config.toml
dataset = "read English sentences (LibriTTS-R)"
head_dim = 64
subsampling = 4
optimizer = "muon"
batch_size = 256
Rows from block 5, named by matrix and row number. Rows with one number belong to one attention dimension. Each number is 200 + 20 x the weight over its row's rms, rounded and kept within 0 to 999. All counts start at 0. After the name is the row's rms in percent of the matrix's.
# q: attention query, key and value (stacked) (model.blocks.5.attn.qkv.weight, 384x160, the q third), inputs 0-159
# k: attention query, key and value (stacked) (model.blocks.5.attn.qkv.weight, 384x160, the k third), inputs 0-159
q.75,101,172,180,232,219,180,185,206,199,192,220,215,193,193,239,192,212,214,191,148,179,217,201,178,202,180,199,239,227,197,192,150,194,184,186,252,232,199,181,207,160,219,205,179,214,213,195,194,203,217,202,195,232,196,177,202,204,186,195,223,191,220,182,195,197,219,178,225,242,202,185,209,189,189,215,199,232,182,196,233,196,210,195,276,221,216,226,213,254,163,181,192,185,212,197,228,189,185,199,199,213,186,195,179,185,238,228,200,176,235,195,213,215,196,223,193,205,211,220,224,199,171,208,195,209,175,202,192,174,189,222,224,204,196,195,204,193,200,187,193,191,219,205,189,194,202,200,198,180,187,184,182,190,221,147,199,213,203,175,178,200
k.75,101,166,195,236,207,198,180,171,218,177,153,190,203,167,163,220,201,192,175,184,225,176,221,183,193,184,181,204,202,205,140,211,180,211,204,200,203,224,203,159,173,191,208,197,172,191,184,226,243,215,220,195,197,217,193,180,174,185,233,201,198,237,190,164,204,202,180,206,213,253,184,194,218,201,221,197,221,203,196,198,199,201,176,183,188,215,229,203,213,232,221,174,184,200,179,180,192,182,207,193,232,224,180,182,214,228,166,206,199,213,191,177,195,177,245,195,204,163,188,199,224,242,187,179,205,182,197,201,207,207,196,242,185,187,192,201,198,175,167,191,207,175,202,213,188,185,221,213,196,195,198,201,215,207,191,180,224,214,154,210,204
q.76,103,204,217,182,209,185,160,206,216,201,179,249,228,238,208,169,173,190,240,193,208,238,213,218,192,192,185,200,195,194,224,222,177,200,200,209,242,192,226,205,211,184,183,207,176,188,197,181,194,200,208,218,187,212,193,198,201,198,232,197,193,195,179,190,203,198,221,210,240,193,204,216,192,191,161,181,188,207,193,199,201,162,175,238,184,197,216,199,202,227,209,189,191,193,181,213,179,198,207,179,191,213,172,197,226,214,222,196,209,198,173,203,171,207,217,183,225,183,177,199,250,180,207,151,238,211,211,191,179,198,199,226,181,176,215,230,229,217,172,225,202,189,193,201,173,199,186,185,168,194,197,156,230,227,208,232,179,186,214,143,194
k.76,095,212,228,176,196,175,206,212,212,199,205,198,218,212,195,246,220,204,180,195,220,209,165,184,184,182,182,194,204,203,202,161,201,198,174,219,177,199,191,222,181,182,233,194,191,204,196,199,208,184,210,188,159,236,216,182,195,188,198,203,227,206,205,193,241,216,246,178,180,220,171,209,225,174,171,199,158,196,214,211,170,231,222,226,191,209,238,213,225,214,224,224,200,198,220,199,179,231,208,233,204,224,188,196,199,190,212,205,172,147,210,190,166,168,214,239,154,222,163,225,221,202,194,215,188,204,205,198,226,218,177,198,219,208,206,213,189,187,195,198,198,178,187,212,231,218,161,188,235,209,182,190,216,200,199,219,178,194,226,207,188
q.77,100,201,169,213,245,184,185,205,197,219,188,204,186,207,175,200,172,212,201,180,201,180,177,180,191,195,240,222,194,216,236,175,200,215,163,167,195,201,208,185,203,207,194,181,170,215,228,194,202,191,202,203,201,205,202,192,222,198,171,197,176,180,209,207,227,198,196,233,185,218,189,188,222,209,202,236,214,219,195,206,215,215,208,168,222,190,167,206,189,182,189,198,200,200,194,164,198,159,223,226,193,206,201,193,171,202,187,204,180,207,172,229,193,217,175,231,187,199,215,194,214,200,201,171,183,215,216,242,221,204,193,199,199,202,247,224,217,209,167,187,221,177,208,241,149,187,252,222,219,189,217,221,235,201,187,189,211,145,198,187,242
k.77,091,209,185,209,185,199,205,185,215,223,240,188,179,171,199,205,187,187,190,207,218,187,195,219,185,209,185,213,194,246,172,197,211,201,229,207,163,234,183,224,192,212,188,199,206,197,239,196,189,198,195,193,185,191,236,216,204,170,200,200,193,195,178,214,171,193,199,185,186,237,175,197,227,200,179,213,220,177,180,221,218,189,172,179,252,203,181,200,220,166,188,230,246,190,190,223,233,195,212,169,201,175,216,214,194,160,198,204,214,216,182,220,198,165,205,214,204,180,209,193,179,242,212,219,197,206,234,176,224,221,202,181,221,194,195,209,217,242,220,223,194,169,169,203,187,191,167,188,178,206,197,155,219,193,181,225,193,238,189,234,207
q.78,095,198,182,210,198,190,209,225,244,246,191,200,255,169,180,229,236,197,181,208,202,206,220,229,211,216,204,204,184,226,183,164,184,206,192,206,207,188,192,203,209,186,177,220,218,186,216,186,219,190,220,193,217,191,170,178,188,222,169,169,228,193,180,182,212,218,194,194,221,202,220,178,204,211,168,165,207,203,211,232,209,179,191,200,201,228,172,196,212,222,198,208,131,195,215,178,239,218,193,184,174,210,217,225,193,213,178,223,181,185,175,217,217,222,215,186,211,162,182,231,150,220,188,214,214,205,200,185,241,206,196,194,173,189,215,172,224,187,200,223,212,192,190,171,226,200,179,178,211,195,205,190,206,213,175,205,218,215,192,180,190
k.78,108,190,214,234,193,173,202,204,206,203,218,184,191,192,209,228,196,204,180,206,249,180,212,194,179,243,192,192,196,202,180,186,187,180,181,233,168,193,192,176,169,198,215,217,197,172,205,189,173,174,216,212,183,210,241,210,216,200,219,175,180,179,170,189,178,244,205,214,223,232,179,207,218,208,219,251,207,170,205,255,190,197,180,210,184,175,214,164,191,216,204,207,187,185,177,213,206,181,202,155,201,222,241,220,195,196,190,194,227,171,197,203,175,179,245,184,201,195,185,212,207,221,165,222,184,194,198,208,188,163,187,169,193,204,185,184,217,222,189,200,191,215,200,202,213,221,214,193,217,188,190,227,191,193,228,209,158,204,166,213,195
q.79,090,208,175,186,228,209,237,183,182,231,186,211,198,169,188,197,209,226,221,172,207,209,183,233,194,181,150,205,212,152,200,220,228,175,219,245,219,201,214,209,193,206,188,201,207,211,200,190,199,210,181,189,160,227,205,201,214,186,169,201,171,221,241,191,230,209,192,208,174,146,208,187,216,186,213,184,175,216,220,214,198,213,218,235,172,236,195,192,225,186,176,188,184,182,189,173,181,185,199,270,169,187,218,222,215,210,197,189,223,180,228,175,207,211,205,191,180,202,209,183,198,200,203,187,205,228,185,231,174,190,221,185,217,226,197,199,219,185,215,195,178,175,176,218,210,215,216,202,206,209,222,192,196,183,220,199,209,193,195,210,235
k.79,097,199,200,206,183,184,227,182,196,196,234,176,204,172,225,208,230,182,178,211,235,223,204,197,179,217,190,203,208,191,186,207,201,213,223,210,159,186,195,195,189,207,188,154,186,160,206,195,210,193,198,194,198,217,193,207,196,229,222,193,181,196,206,223,181,202,196,206,183,203,167,186,216,173,205,245,226,216,206,171,220,225,190,185,181,186,171,213,204,212,194,217,168,193,183,215,239,185,228,174,193,220,192,195,173,204,205,202,192,196,208,242,191,245,166,185,219,210,225,176,208,230,174,196,156,150,202,200,181,219,222,221,137,192,183,226,230,172,219,179,184,197,182,225,221,192,206,203,173,205,234,189,173,219,191,178,198,198,193,200,186
q.80,098,207,161,179,168,201,166,217,166,223,185,200,219,197,188,189,178,201,179,166,170,191,199,198,191,149,184,213,207,222,222,187,220,191,202,195,223,197,197,195,200,183,177,175,166,218,192,182,235,177,202,195,191,204,206,233,206,211,202,225,203,200,193,208,200,230,183,175,172,185,236,202,185,200,201,240,220,186,188,185,165,180,205,180,168,191,204,168,182,171,215,183,191,197,197,152,239,216,201,193,219,222,182,180,186,203,162,169,178,203,207,201,191,207,186,165,235,218,204,200,214,201,190,177,224,185,210,177,227,162,168,223,216,200,205,170,181,221,188,206,212,190,208,211,174,187,179,172,236,195,173,154,185,179,220,191,197,197,209,206,188
k.80,097,203,173,215,201,240,186,219,202,214,194,186,183,204,219,239,189,182,204,214,191,185,228,231,226,207,213,173,182,200,184,209,236,225,245,194,202,214,176,195,176,192,243,186,196,206,205,205,211,210,241,176,169,202,196,198,160,194,221,206,185,223,201,191,174,213,216,170,182,229,182,194,207,214,212,212,172,179,230,192,174,200,202,181,221,176,192,176,176,195,198,187,215,205,166,212,231,212,170,190,202,196,204,226,251,158,192,173,186,201,170,221,197,188,231,214,192,214,194,200,207,178,210,210,221,219,207,197,204,203,198,197,172,193,200,217,231,171,172,199,183,183,191,203,216,214,163,219,230,229,232,194,203,200,212,218,176,178,233,256,215
q.81,106,171,213,216,200,215,196,219,206,204,209,212,205,190,207,224,220,192,191,220,198,214,231,185,190,212,186,195,188,185,166,205,200,199,179,218,199,200,205,201,202,202,199,181,196,224,209,216,190,266,223,201,205,191,204,169,207,211,205,163,230,183,173,225,238,191,142,210,206,210,204,205,249,244,206,167,193,210,168,195,214,194,183,237,213,211,231,222,219,230,183,209,202,204,223,249,211,209,202,188,207,206,171,177,200,197,185,190,207,221,176,206,200,219,170,200,187,191,210,205,200,187,228,149,197,175,187,178,232,209,198,178,226,224,200,199,209,214,236,173,208,210,204,224,202,211,180,215,226,177,168,218,213,208,223,151,225,210,169,228,198
k.81,098,206,242,197,208,183,222,207,210,196,183,227,202,215,205,197,216,242,198,221,235,210,188,228,185,186,193,212,194,202,183,198,175,197,187,181,199,173,223,191,209,223,184,223,197,168,207,210,235,194,168,197,238,208,207,184,183,176,213,219,215,200,192,222,266,216,194,197,187,186,203,175,243,232,161,171,187,184,177,193,199,205,200,214,231,168,216,189,195,202,233,194,189,173,183,253,213,210,196,203,222,242,218,189,188,185,194,181,214,219,229,205,191,217,216,156,186,225,198,226,212,189,204,167,183,193,171,181,176,211,210,188,201,196,175,171,175,194,189,227,189,213,190,210,211,255,177,180,201,202,178,225,186,218,193,210,183,180,199,186,202
q.82,103,170,194,220,189,195,171,218,210,202,214,212,182,197,180,213,196,226,234,201,185,215,213,152,175,193,210,160,228,180,222,229,221,201,207,214,167,218,188,204,189,219,213,212,164,191,220,228,202,198,215,190,194,210,201,213,159,212,174,203,238,162,212,223,199,162,197,205,222,185,177,202,196,210,162,217,204,187,204,205,205,220,214,175,208,210,209,227,219,157,191,198,204,220,217,210,170,191,161,162,170,225,205,175,221,220,177,203,203,203,235,214,224,222,230,203,230,199,179,176,181,189,230,204,224,172,191,183,209,227,217,181,204,201,228,198,227,215,194,220,200,214,207,210,179,149,208,198,194,202,215,231,195,182,221,166,192,228,206,202,227
k.82,109,201,183,204,208,219,204,187,191,187,219,209,203,190,200,212,215,195,157,198,197,182,179,213,199,206,225,223,211,217,219,170,207,178,171,189,200,242,179,191,220,207,196,240,237,215,163,178,190,218,172,177,172,198,159,188,230,182,201,173,194,186,181,197,171,227,179,225,213,188,158,198,203,167,226,181,188,192,215,228,195,227,201,224,205,203,201,236,190,215,155,204,206,186,173,215,220,190,200,169,184,191,189,242,193,231,185,197,185,224,199,179,210,219,199,206,230,237,190,231,216,222,204,203,230,182,199,216,197,210,237,181,194,176,186,165,236,183,173,229,213,210,206,217,206,163,211,208,185,180,221,227,200,214,168,212,217,181,184,202,212
q.83,093,195,224,221,216,198,239,211,230,219,190,199,200,182,182,200,197,176,199,230,213,195,208,213,198,206,246,186,204,203,211,195,224,238,192,175,197,174,212,207,250,163,224,207,190,218,195,208,169,191,175,208,196,217,244,175,206,219,208,193,250,188,182,212,209,167,202,207,203,205,216,186,202,231,196,211,188,229,235,205,184,186,206,226,168,176,187,197,208,211,214,224,222,207,230,250,193,182,194,163,195,228,194,196,135,224,206,182,204,217,197,218,202,206,202,180,216,222,202,198,199,164,183,224,193,186,185,222,195,217,161,185,207,180,195,197,228,231,211,212,177,174,207,178,187,199,224,210,215,184,208,208,185,187,197,204,189,243,234,208,227
k.83,093,193,190,193,208,203,203,228,197,178,240,205,184,211,206,196,192,182,238,211,220,214,171,180,231,173,202,212,197,228,220,197,220,239,169,187,202,216,184,231,201,212,175,209,189,203,197,206,188,192,185,172,165,216,207,210,195,195,205,167,218,184,197,212,218,192,220,220,237,207,204,205,191,198,217,214,223,207,180,213,222,145,210,218,206,217,212,177,182,197,196,224,188,191,232,191,166,193,174,203,163,160,245,213,180,212,195,167,219,183,234,182,190,194,210,197,194,194,191,184,177,205,175,210,228,199,193,164,219,177,247,131,195,212,194,190,199,213,175,206,223,203,200,151,213,220,199,216,206,189,163,197,194,197,189,215,205,240,199,178,195
q.84,094,200,204,149,203,182,173,210,241,224,194,218,200,186,207,252,215,182,170,201,213,221,198,175,191,176,214,222,185,143,204,188,224,186,243,228,209,220,168,200,212,197,154,200,178,212,189,225,169,223,204,188,188,181,200,193,189,246,183,190,184,217,178,207,202,207,205,182,189,205,211,203,195,191,197,198,185,225,175,197,218,195,225,175,199,182,195,182,220,199,210,228,175,214,208,236,212,218,189,193,197,215,217,186,189,150,211,200,189,184,176,184,173,186,186,181,199,202,187,223,240,216,173,207,181,204,188,174,197,179,187,184,180,197,192,191,198,173,239,220,191,190,204,162,174,207,191,205,185,180,218,201,215,199,217,200,147,210,156,198,180
k.84,094,228,209,214,222,206,209,194,227,186,212,195,201,221,196,180,223,198,174,188,181,229,227,202,196,186,180,200,183,202,173,195,176,197,188,215,222,174,231,183,199,235,192,209,217,205,205,195,198,193,230,204,209,212,199,207,206,151,231,236,215,219,231,198,201,198,213,195,208,212,173,227,207,210,188,237,203,252,216,224,160,233,204,189,208,196,190,203,191,213,217,223,187,183,155,225,234,220,239,181,184,183,215,227,175,236,194,195,198,213,200,215,170,191,204,198,196,214,207,198,187,209,262,210,198,209,220,184,195,192,221,178,199,215,181,210,223,196,169,214,163,214,222,181,195,205,208,192,194,150,188,237,195,186,229,194,189,162,213,217,240
q.85,097,243,152,182,219,175,212,208,207,193,179,163,167,179,196,211,205,222,229,214,190,171,240,200,181,210,223,223,221,184,216,186,205,227,216,194,201,206,195,200,198,190,190,237,190,184,204,205,177,163,192,212,174,208,198,171,194,180,219,233,178,195,216,182,225,217,210,191,174,223,205,150,217,196,211,233,206,193,194,213,205,207,198,156,193,224,193,206,226,204,243,222,195,164,183,197,231,230,177,217,220,205,178,197,205,226,180,226,199,214,199,218,182,182,196,197,169,184,187,208,169,185,153,236,207,192,191,240,228,200,215,199,202,203,199,219,193,189,224,190,229,184,185,208,183,219,213,182,209,205,233,205,184,225,237,190,193,218,186,227,198
k.85,104,199,198,220,187,193,199,184,187,192,223,214,201,190,218,213,199,203,207,237,209,179,196,195,189,229,154,224,225,165,188,216,205,231,207,195,208,168,200,222,174,220,181,219,196,224,222,217,197,201,209,217,206,216,196,192,193,195,241,176,183,211,213,232,190,200,243,191,226,252,203,179,199,215,177,229,190,211,212,198,190,146,194,188,213,184,205,201,130,172,156,193,209,173,175,211,222,195,209,166,243,183,211,169,186,201,188,158,213,176,223,230,202,178,199,214,180,193,238,212,201,212,185,217,207,211,198,193,212,186,199,196,228,225,230,210,198,233,211,219,221,171,206,193,173,197,209,210,186,200,205,196,201,194,213,219,218,211,180,167,188
q.86,091,196,199,204,183,204,247,211,205,171,196,186,210,255,172,181,205,206,198,170,227,186,216,181,185,179,221,187,230,184,187,217,177,217,212,187,197,241,240,213,232,186,175,196,196,207,213,204,194,224,190,227,197,204,165,197,200,209,206,186,197,190,198,225,182,245,192,225,181,201,182,213,237,186,216,186,212,197,205,198,196,239,184,203,176,208,234,185,208,251,186,209,221,217,203,210,196,229,201,212,178,255,203,219,212,211,212,186,208,197,201,166,210,185,193,209,199,185,204,182,214,186,204,167,213,218,216,208,208,216,185,180,254,200,180,222,232,166,180,223,215,233,202,176,187,185,219,203,153,198,231,218,224,192,208,219,201,218,179,200,180
k.86,106,198,204,224,188,164,200,208,209,193,220,217,237,216,200,197,196,212,201,231,188,173,196,204,197,178,174,198,160,194,205,193,221,214,207,173,200,174,223,209,204,208,185,198,195,212,201,170,214,205,183,220,211,223,169,196,189,182,185,205,184,182,161,209,216,170,213,189,233,193,175,206,208,194,151,236,220,212,228,227,215,212,218,270,229,216,200,195,167,184,188,182,206,214,214,180,213,163,203,189,201,221,174,208,202,231,167,171,221,209,198,184,245,192,217,186,190,193,190,201,214,205,196,153,200,194,200,183,179,214,173,189,196,201,264,211,191,165,169,156,203,222,217,192,206,210,198,164,182,198,217,197,229,208,192,196,214,219,212,193,202
q.87,098,208,205,174,180,170,198,193,170,220,203,217,163,241,161,213,195,208,199,203,176,201,175,227,198,199,191,200,217,214,181,183,221,211,209,198,208,229,204,201,226,215,192,183,195,231,220,184,212,213,189,219,214,202,201,230,200,199,187,202,226,163,213,208,218,191,208,175,225,189,233,173,194,206,217,189,193,215,223,148,228,201,187,212,203,211,207,169,231,194,196,162,196,208,222,199,220,145,198,175,258,186,189,152,216,180,173,172,225,197,196,193,190,199,163,180,182,172,188,170,228,219,182,223,209,234,200,203,216,183,196,211,220,228,217,179,182,197,223,211,197,228,207,193,164,223,204,192,200,198,189,178,181,167,174,217,171,206,214,189,208
k.87,095,173,223,200,217,217,203,195,169,184,235,183,186,191,205,231,220,181,211,208,216,215,208,233,170,237,187,205,197,177,201,191,200,212,203,174,184,226,211,175,198,174,171,171,200,202,173,216,193,188,179,170,198,201,179,202,161,219,231,230,200,251,198,164,193,202,228,172,216,212,198,229,208,185,218,194,209,168,196,207,196,209,174,177,232,152,194,198,197,233,192,210,215,205,169,199,198,179,190,239,168,220,197,232,229,222,206,190,195,203,178,232,184,198,217,220,205,196,214,221,192,167,191,195,233,236,183,207,178,199,176,192,194,206,208,196,221,201,202,199,162,212,166,245,192,168,191,191,237,217,195,206,208,193,219,213,200,233,206,173,189
q.88,105,180,188,180,193,199,185,166,227,223,190,220,179,181,181,215,206,192,213,254,215,178,213,168,187,210,215,187,211,207,210,222,177,216,189,211,179,233,205,211,195,192,246,193,201,225,232,202,209,197,189,163,218,196,185,166,185,180,209,166,204,236,207,203,238,169,216,243,165,183,197,185,192,217,168,187,182,193,191,214,190,220,194,238,198,200,230,198,201,211,206,190,217,198,231,201,208,182,178,218,236,223,220,226,178,219,207,154,201,207,200,164,199,193,210,159,189,173,177,231,198,193,212,188,209,207,223,191,229,188,195,208,179,212,191,255,177,206,230,200,219,219,157,193,206,207,204,188,189,192,221,205,221,183,213,178,203,188,194,181,219
k.88,101,207,210,183,184,207,228,137,187,188,199,207,174,179,182,199,174,175,206,188,174,222,211,187,212,197,224,207,219,200,226,186,178,190,190,219,223,198,205,194,223,235,184,213,224,175,172,193,179,235,203,193,221,216,184,216,216,203,172,193,235,210,202,214,204,229,216,208,172,201,186,180,191,164,169,155,204,202,200,233,219,207,187,220,207,216,181,214,211,214,214,168,182,191,187,206,216,210,189,214,202,215,198,206,190,200,149,184,231,235,227,203,176,223,213,198,176,203,181,256,181,203,164,194,185,197,214,193,194,188,201,236,185,195,200,204,200,222,192,240,203,181,154,237,188,217,183,194,172,195,217,212,190,233,206,231,175,202,173,181,193
q.89,101,214,200,223,168,197,194,180,145,186,200,184,190,210,198,167,192,225,203,189,185,177,203,191,184,194,195,214,180,216,198,169,219,184,177,173,224,199,167,175,203,236,214,218,229,208,216,212,198,168,193,216,216,192,216,186,191,186,213,226,177,214,207,163,188,236,201,223,172,219,213,212,198,210,209,167,198,217,182,187,196,171,221,205,175,207,209,193,182,180,229,202,164,167,193,152,156,206,243,199,187,200,208,204,187,178,164,198,224,202,197,196,176,194,187,187,216,214,170,157,168,221,176,222,211,202,255,202,208,213,201,204,218,238,184,204,199,223,196,201,217,200,224,208,183,213,198,181,175,176,226,204,221,234,176,187,191,192,175,220,195
k.89,106,217,179,201,203,211,215,210,169,211,188,213,168,171,187,190,192,251,207,193,181,207,198,198,192,194,194,199,198,227,212,221,199,213,165,219,190,194,180,197,196,172,207,195,216,197,201,206,219,173,206,197,231,197,196,212,211,192,207,204,196,206,236,205,208,174,209,200,188,226,221,207,222,170,193,185,212,222,239,197,229,194,172,145,163,197,186,231,192,208,178,222,221,185,199,177,222,189,192,228,213,218,171,203,194,230,228,150,169,201,179,189,193,209,183,234,200,181,216,214,181,164,210,209,174,191,252,212,244,211,220,176,199,214,169,194,208,230,192,227,201,152,230,230,194,226,208,192,209,218,181,182,197,219,232,229,186,218,223,205,191
q.99,092,194,150,185,219,189,173,185,198,190,199,216,214,234,156,183,217,227,218,222,225,197,227,203,180,222,174,196,235,233,212,192,205,188,172,165,194,186,208,203,230,178,158,203,172,195,180,192,200,210,213,209,231,188,189,170,212,195,215,191,197,199,213,184,252,190,197,190,169,165,205,188,199,226,191,178,195,208,184,240,248,185,196,216,203,211,197,210,206,194,201,195,201,208,229,162,218,226,208,198,193,179,201,170,207,190,207,238,205,213,219,247,207,235,166,208,213,184,201,192,241,210,223,173,185,226,206,227,191,201,175,177,183,174,200,192,204,201,220,169,211,206,204,217,234,179,216,175,202,191,184,234,206,192,212,193,209,177,197,177,183
k.99,093,200,198,218,197,204,174,201,234,224,218,223,178,207,223,187,182,227,213,234,214,213,210,219,198,198,191,180,215,208,219,228,194,148,227,187,160,239,190,174,196,214,182,205,200,180,186,209,197,203,173,193,196,200,207,235,226,227,194,188,225,202,217,207,180,219,182,166,239,173,215,219,235,202,198,191,210,178,192,194,195,207,226,209,227,198,191,218,207,203,178,195,245,155,200,213,224,196,205,207,198,268,226,197,193,197,236,230,222,186,241,221,204,191,207,185,198,221,211,185,183,189,207,183,180,179,176,219,218,170,200,225,216,215,198,185,200,179,209,224,186,209,215,230,227,208,175,196,182,194,199,191,158,231,191,193,167,223,211,218,208
q.100,098,177,171,209,206,187,202,199,200,226,225,193,204,195,197,202,195,185,213,213,194,175,202,197,227,193,209,211,192,180,202,223,226,209,221,184,209,170,188,235,207,194,203,217,172,224,176,176,205,197,192,220,198,226,146,229,195,177,155,173,174,183,193,229,233,186,221,219,190,222,195,215,204,200,195,225,187,215,218,233,235,212,182,201,220,235,163,211,217,191,197,206,259,217,180,175,174,209,221,207,186,197,165,179,173,218,235,183,216,215,209,206,219,201,211,180,222,185,186,218,252,203,203,195,261,187,197,183,188,200,208,227,180,194,210,173,203,181,218,191,215,205,234,176,186,186,211,194,196,211,177,206,222,207,190,227,208,175,199,155,196
k.100,099,217,216,124,219,210,188,179,253,206,148,178,223,246,189,206,188,163,206,201,170,202,201,187,178,194,196,186,219,179,186,225,216,199,186,144,233,199,189,209,216,206,223,199,198,214,216,216,202,206,198,209,197,224,231,227,194,183,205,166,192,201,171,209,181,173,200,238,179,173,208,173,195,172,193,195,202,217,196,219,181,209,214,208,215,176,241,223,219,204,198,198,211,226,205,194,180,202,192,195,215,190,191,228,188,178,186,196,197,248,209,216,190,222,217,173,191,182,172,165,192,234,207,207,206,209,213,199,201,198,210,226,197,209,188,214,176,161,183,214,219,207,193,190,230,196,194,202,196,198,207,217,221,196,182,183,191,233,223,237,207
q.101,110,236,217,231,238,187,225,183,165,181,182,198,183,169,214,196,225,198,207,166,226,191,215,204,193,223,220,187,234,223,214,194,163,222,217,221,161,177,198,218,192,188,182,190,217,217,181,171,204,216,243,208,200,181,200,196,184,211,213,203,187,203,222,193,169,169,178,206,208,234,182,187,216,148,177,211,219,202,215,202,185,176,201,201,210,187,220,187,192,216,182,183,230,168,198,185,213,241,213,194,232,189,199,207,170,206,194,178,196,178,185,217,218,211,215,155,194,210,200,183,184,149,199,212,214,223,210,201,211,191,208,178,197,205,231,197,176,165,225,215,203,181,196,184,242,195,194,173,207,191,202,196,212,183,211,195,237,192,209,206,253
k.101,111,230,185,211,206,158,177,195,187,198,193,210,204,175,219,167,206,221,224,200,234,178,210,243,233,194,203,192,223,208,241,193,203,165,177,185,189,203,184,197,201,164,173,172,184,185,188,201,218,204,216,243,196,185,196,187,191,204,182,220,192,194,208,203,169,184,184,230,217,180,209,166,200,217,224,202,224,177,197,188,189,171,247,224,185,185,207,208,223,185,201,231,174,198,237,201,194,235,171,174,197,216,165,147,223,191,229,204,214,170,218,172,228,224,181,200,197,186,219,219,181,231,190,198,202,216,219,228,208,189,186,150,183,166,192,215,222,202,203,175,199,223,195,206,186,228,204,187,208,215,213,193,222,217,185,202,182,193,200,204,203
q.102,099,196,177,219,216,153,205,193,197,199,194,200,168,170,172,195,200,184,180,150,198,208,213,239,201,174,222,173,184,211,213,193,218,194,233,247,188,194,225,196,188,190,201,207,230,186,174,222,214,194,179,229,220,179,212,211,198,184,243,179,201,182,212,194,194,178,198,232,200,214,210,167,166,197,214,217,193,165,201,203,200,212,169,176,207,209,217,188,182,192,183,237,182,181,183,226,191,178,203,175,191,193,199,192,225,207,166,168,182,185,194,184,196,184,183,203,196,225,228,180,171,208,186,234,176,211,220,182,169,226,179,189,218,207,200,237,233,204,216,180,198,188,226,195,192,191,207,210,163,229,197,231,190,200,157,191,210,185,157,216,195
k.102,101,179,187,193,161,155,203,197,192,220,205,207,170,154,182,168,188,191,239,202,192,226,208,184,193,198,183,235,187,202,175,216,202,221,161,206,193,166,166,165,198,217,207,197,204,220,174,250,187,200,229,216,194,178,219,208,202,201,202,172,181,207,207,198,200,170,166,205,172,187,195,209,195,167,215,165,204,150,179,197,228,179,213,194,174,208,172,226,222,202,199,231,227,182,180,208,176,201,194,230,190,197,159,200,188,196,216,205,193,217,199,188,172,214,189,193,238,206,201,203,207,243,226,200,196,205,226,200,190,199,245,178,216,196,220,183,200,212,209,203,177,207,230,203,164,167,190,187,182,200,232,206,207,197,176,203,221,203,194,190,175
q.103,098,186,212,202,178,199,258,187,218,187,224,160,180,210,210,215,216,230,185,159,176,186,229,170,213,179,183,218,196,214,188,204,199,195,199,251,213,232,252,213,201,219,236,199,177,193,191,216,212,201,184,188,201,187,202,191,233,215,200,208,198,169,194,196,164,178,207,231,243,222,222,220,219,197,210,216,213,187,218,212,207,214,219,204,214,213,194,210,205,231,214,196,212,178,196,199,214,173,235,208,194,180,185,191,205,235,206,216,195,217,190,235,220,207,204,178,226,208,239,180,182,197,200,220,193,232,228,201,179,223,235,220,197,216,206,189,212,197,211,169,234,197,170,207,217,190,257,208,203,219,199,196,172,200,208,212,198,211,233,215,180
k.103,091,191,244,225,231,175,165,198,192,199,206,228,179,197,184,234,202,201,208,214,212,234,220,193,179,226,222,210,182,211,196,221,208,212,173,197,192,170,243,174,180,184,203,197,208,191,214,226,263,195,229,176,190,170,208,197,189,216,201,190,167,207,170,220,209,186,197,185,206,214,205,191,208,212,186,188,196,201,207,202,234,232,196,206,185,173,199,183,174,216,221,176,227,195,203,209,202,206,191,220,220,203,208,196,208,211,221,175,183,225,168,196,257,206,203,210,203,213,205,217,219,220,182,171,191,198,176,231,191,213,226,202,166,202,255,201,188,212,195,196,209,278,178,191,200,195,206,208,203,209,214,199,228,208,202,186,229,165,221,196,202
q.104,100,184,194,192,211,208,192,221,193,185,221,217,196,204,205,174,180,165,171,184,193,178,167,159,178,173,212,178,178,192,231,230,212,223,165,185,177,194,196,187,194,211,202,195,220,179,198,180,203,210,217,186,198,217,193,197,168,230,193,224,243,212,218,169,186,178,212,187,236,182,210,198,241,201,218,147,201,200,175,186,189,203,203,180,186,179,199,181,183,179,196,200,207,206,196,190,189,211,223,186,191,195,198,214,178,191,214,218,188,161,165,214,187,213,226,181,185,202,206,202,200,206,217,196,195,196,189,178,214,186,196,180,156,205,218,211,157,232,241,172,184,195,208,178,242,212,182,249,244,169,179,186,212,214,166,195,182,221,215,187,224
k.104,083,246,191,180,181,230,212,224,221,179,207,226,189,195,204,183,217,222,231,191,208,174,177,219,205,189,198,210,177,162,201,231,191,204,231,212,209,189,203,200,182,196,192,229,195,221,181,209,221,217,154,216,211,211,192,184,179,224,173,208,194,224,200,164,202,199,196,205,211,197,189,207,211,181,180,156,233,191,189,213,196,169,211,192,193,155,199,175,192,221,215,200,220,198,237,173,197,242,184,187,148,218,224,199,183,176,199,223,183,202,179,224,194,179,204,210,218,197,163,210,168,216,209,229,203,189,204,211,206,179,200,176,167,207,160,213,170,193,188,214,195,241,194,184,190,188,204,162,216,174,217,147,211,206,186,210,189,199,201,177,172
q.105,108,232,232,217,168,190,198,211,194,203,243,196,194,225,182,193,210,210,178,190,195,201,227,234,241,178,193,183,202,193,163,176,191,211,229,203,196,181,197,213,234,177,230,179,216,210,218,167,189,200,181,160,215,237,203,221,180,190,210,201,193,201,196,193,169,196,173,233,211,227,200,209,189,222,239,182,214,215,223,179,163,218,195,196,189,217,203,226,197,199,193,208,205,175,178,209,221,163,247,176,196,186,174,201,215,199,199,212,181,167,227,195,176,182,198,205,212,191,209,177,208,208,196,226,203,157,215,224,182,185,215,205,217,211,204,211,183,226,160,168,183,244,199,221,178,200,234,205,195,187,170,209,202,168,215,208,182,167,204,208,225
k.105,114,161,203,178,203,183,213,188,191,223,206,220,192,181,198,193,185,197,235,217,217,188,190,197,183,178,170,228,180,199,202,182,178,240,217,196,197,219,250,183,188,191,197,190,180,224,167,194,184,170,204,173,212,194,228,183,222,221,192,214,221,195,174,162,176,191,189,165,207,251,224,199,177,216,196,206,173,177,208,190,208,169,185,193,197,205,213,203,171,190,206,228,219,211,201,199,230,183,198,242,245,217,186,191,187,212,212,207,170,192,143,226,210,184,186,216,189,228,179,195,218,215,211,190,197,181,172,224,209,184,191,191,216,205,232,212,224,253,220,196,198,182,188,165,219,179,179,202,197,207,201,202,185,173,183,233,209,189,228,182,187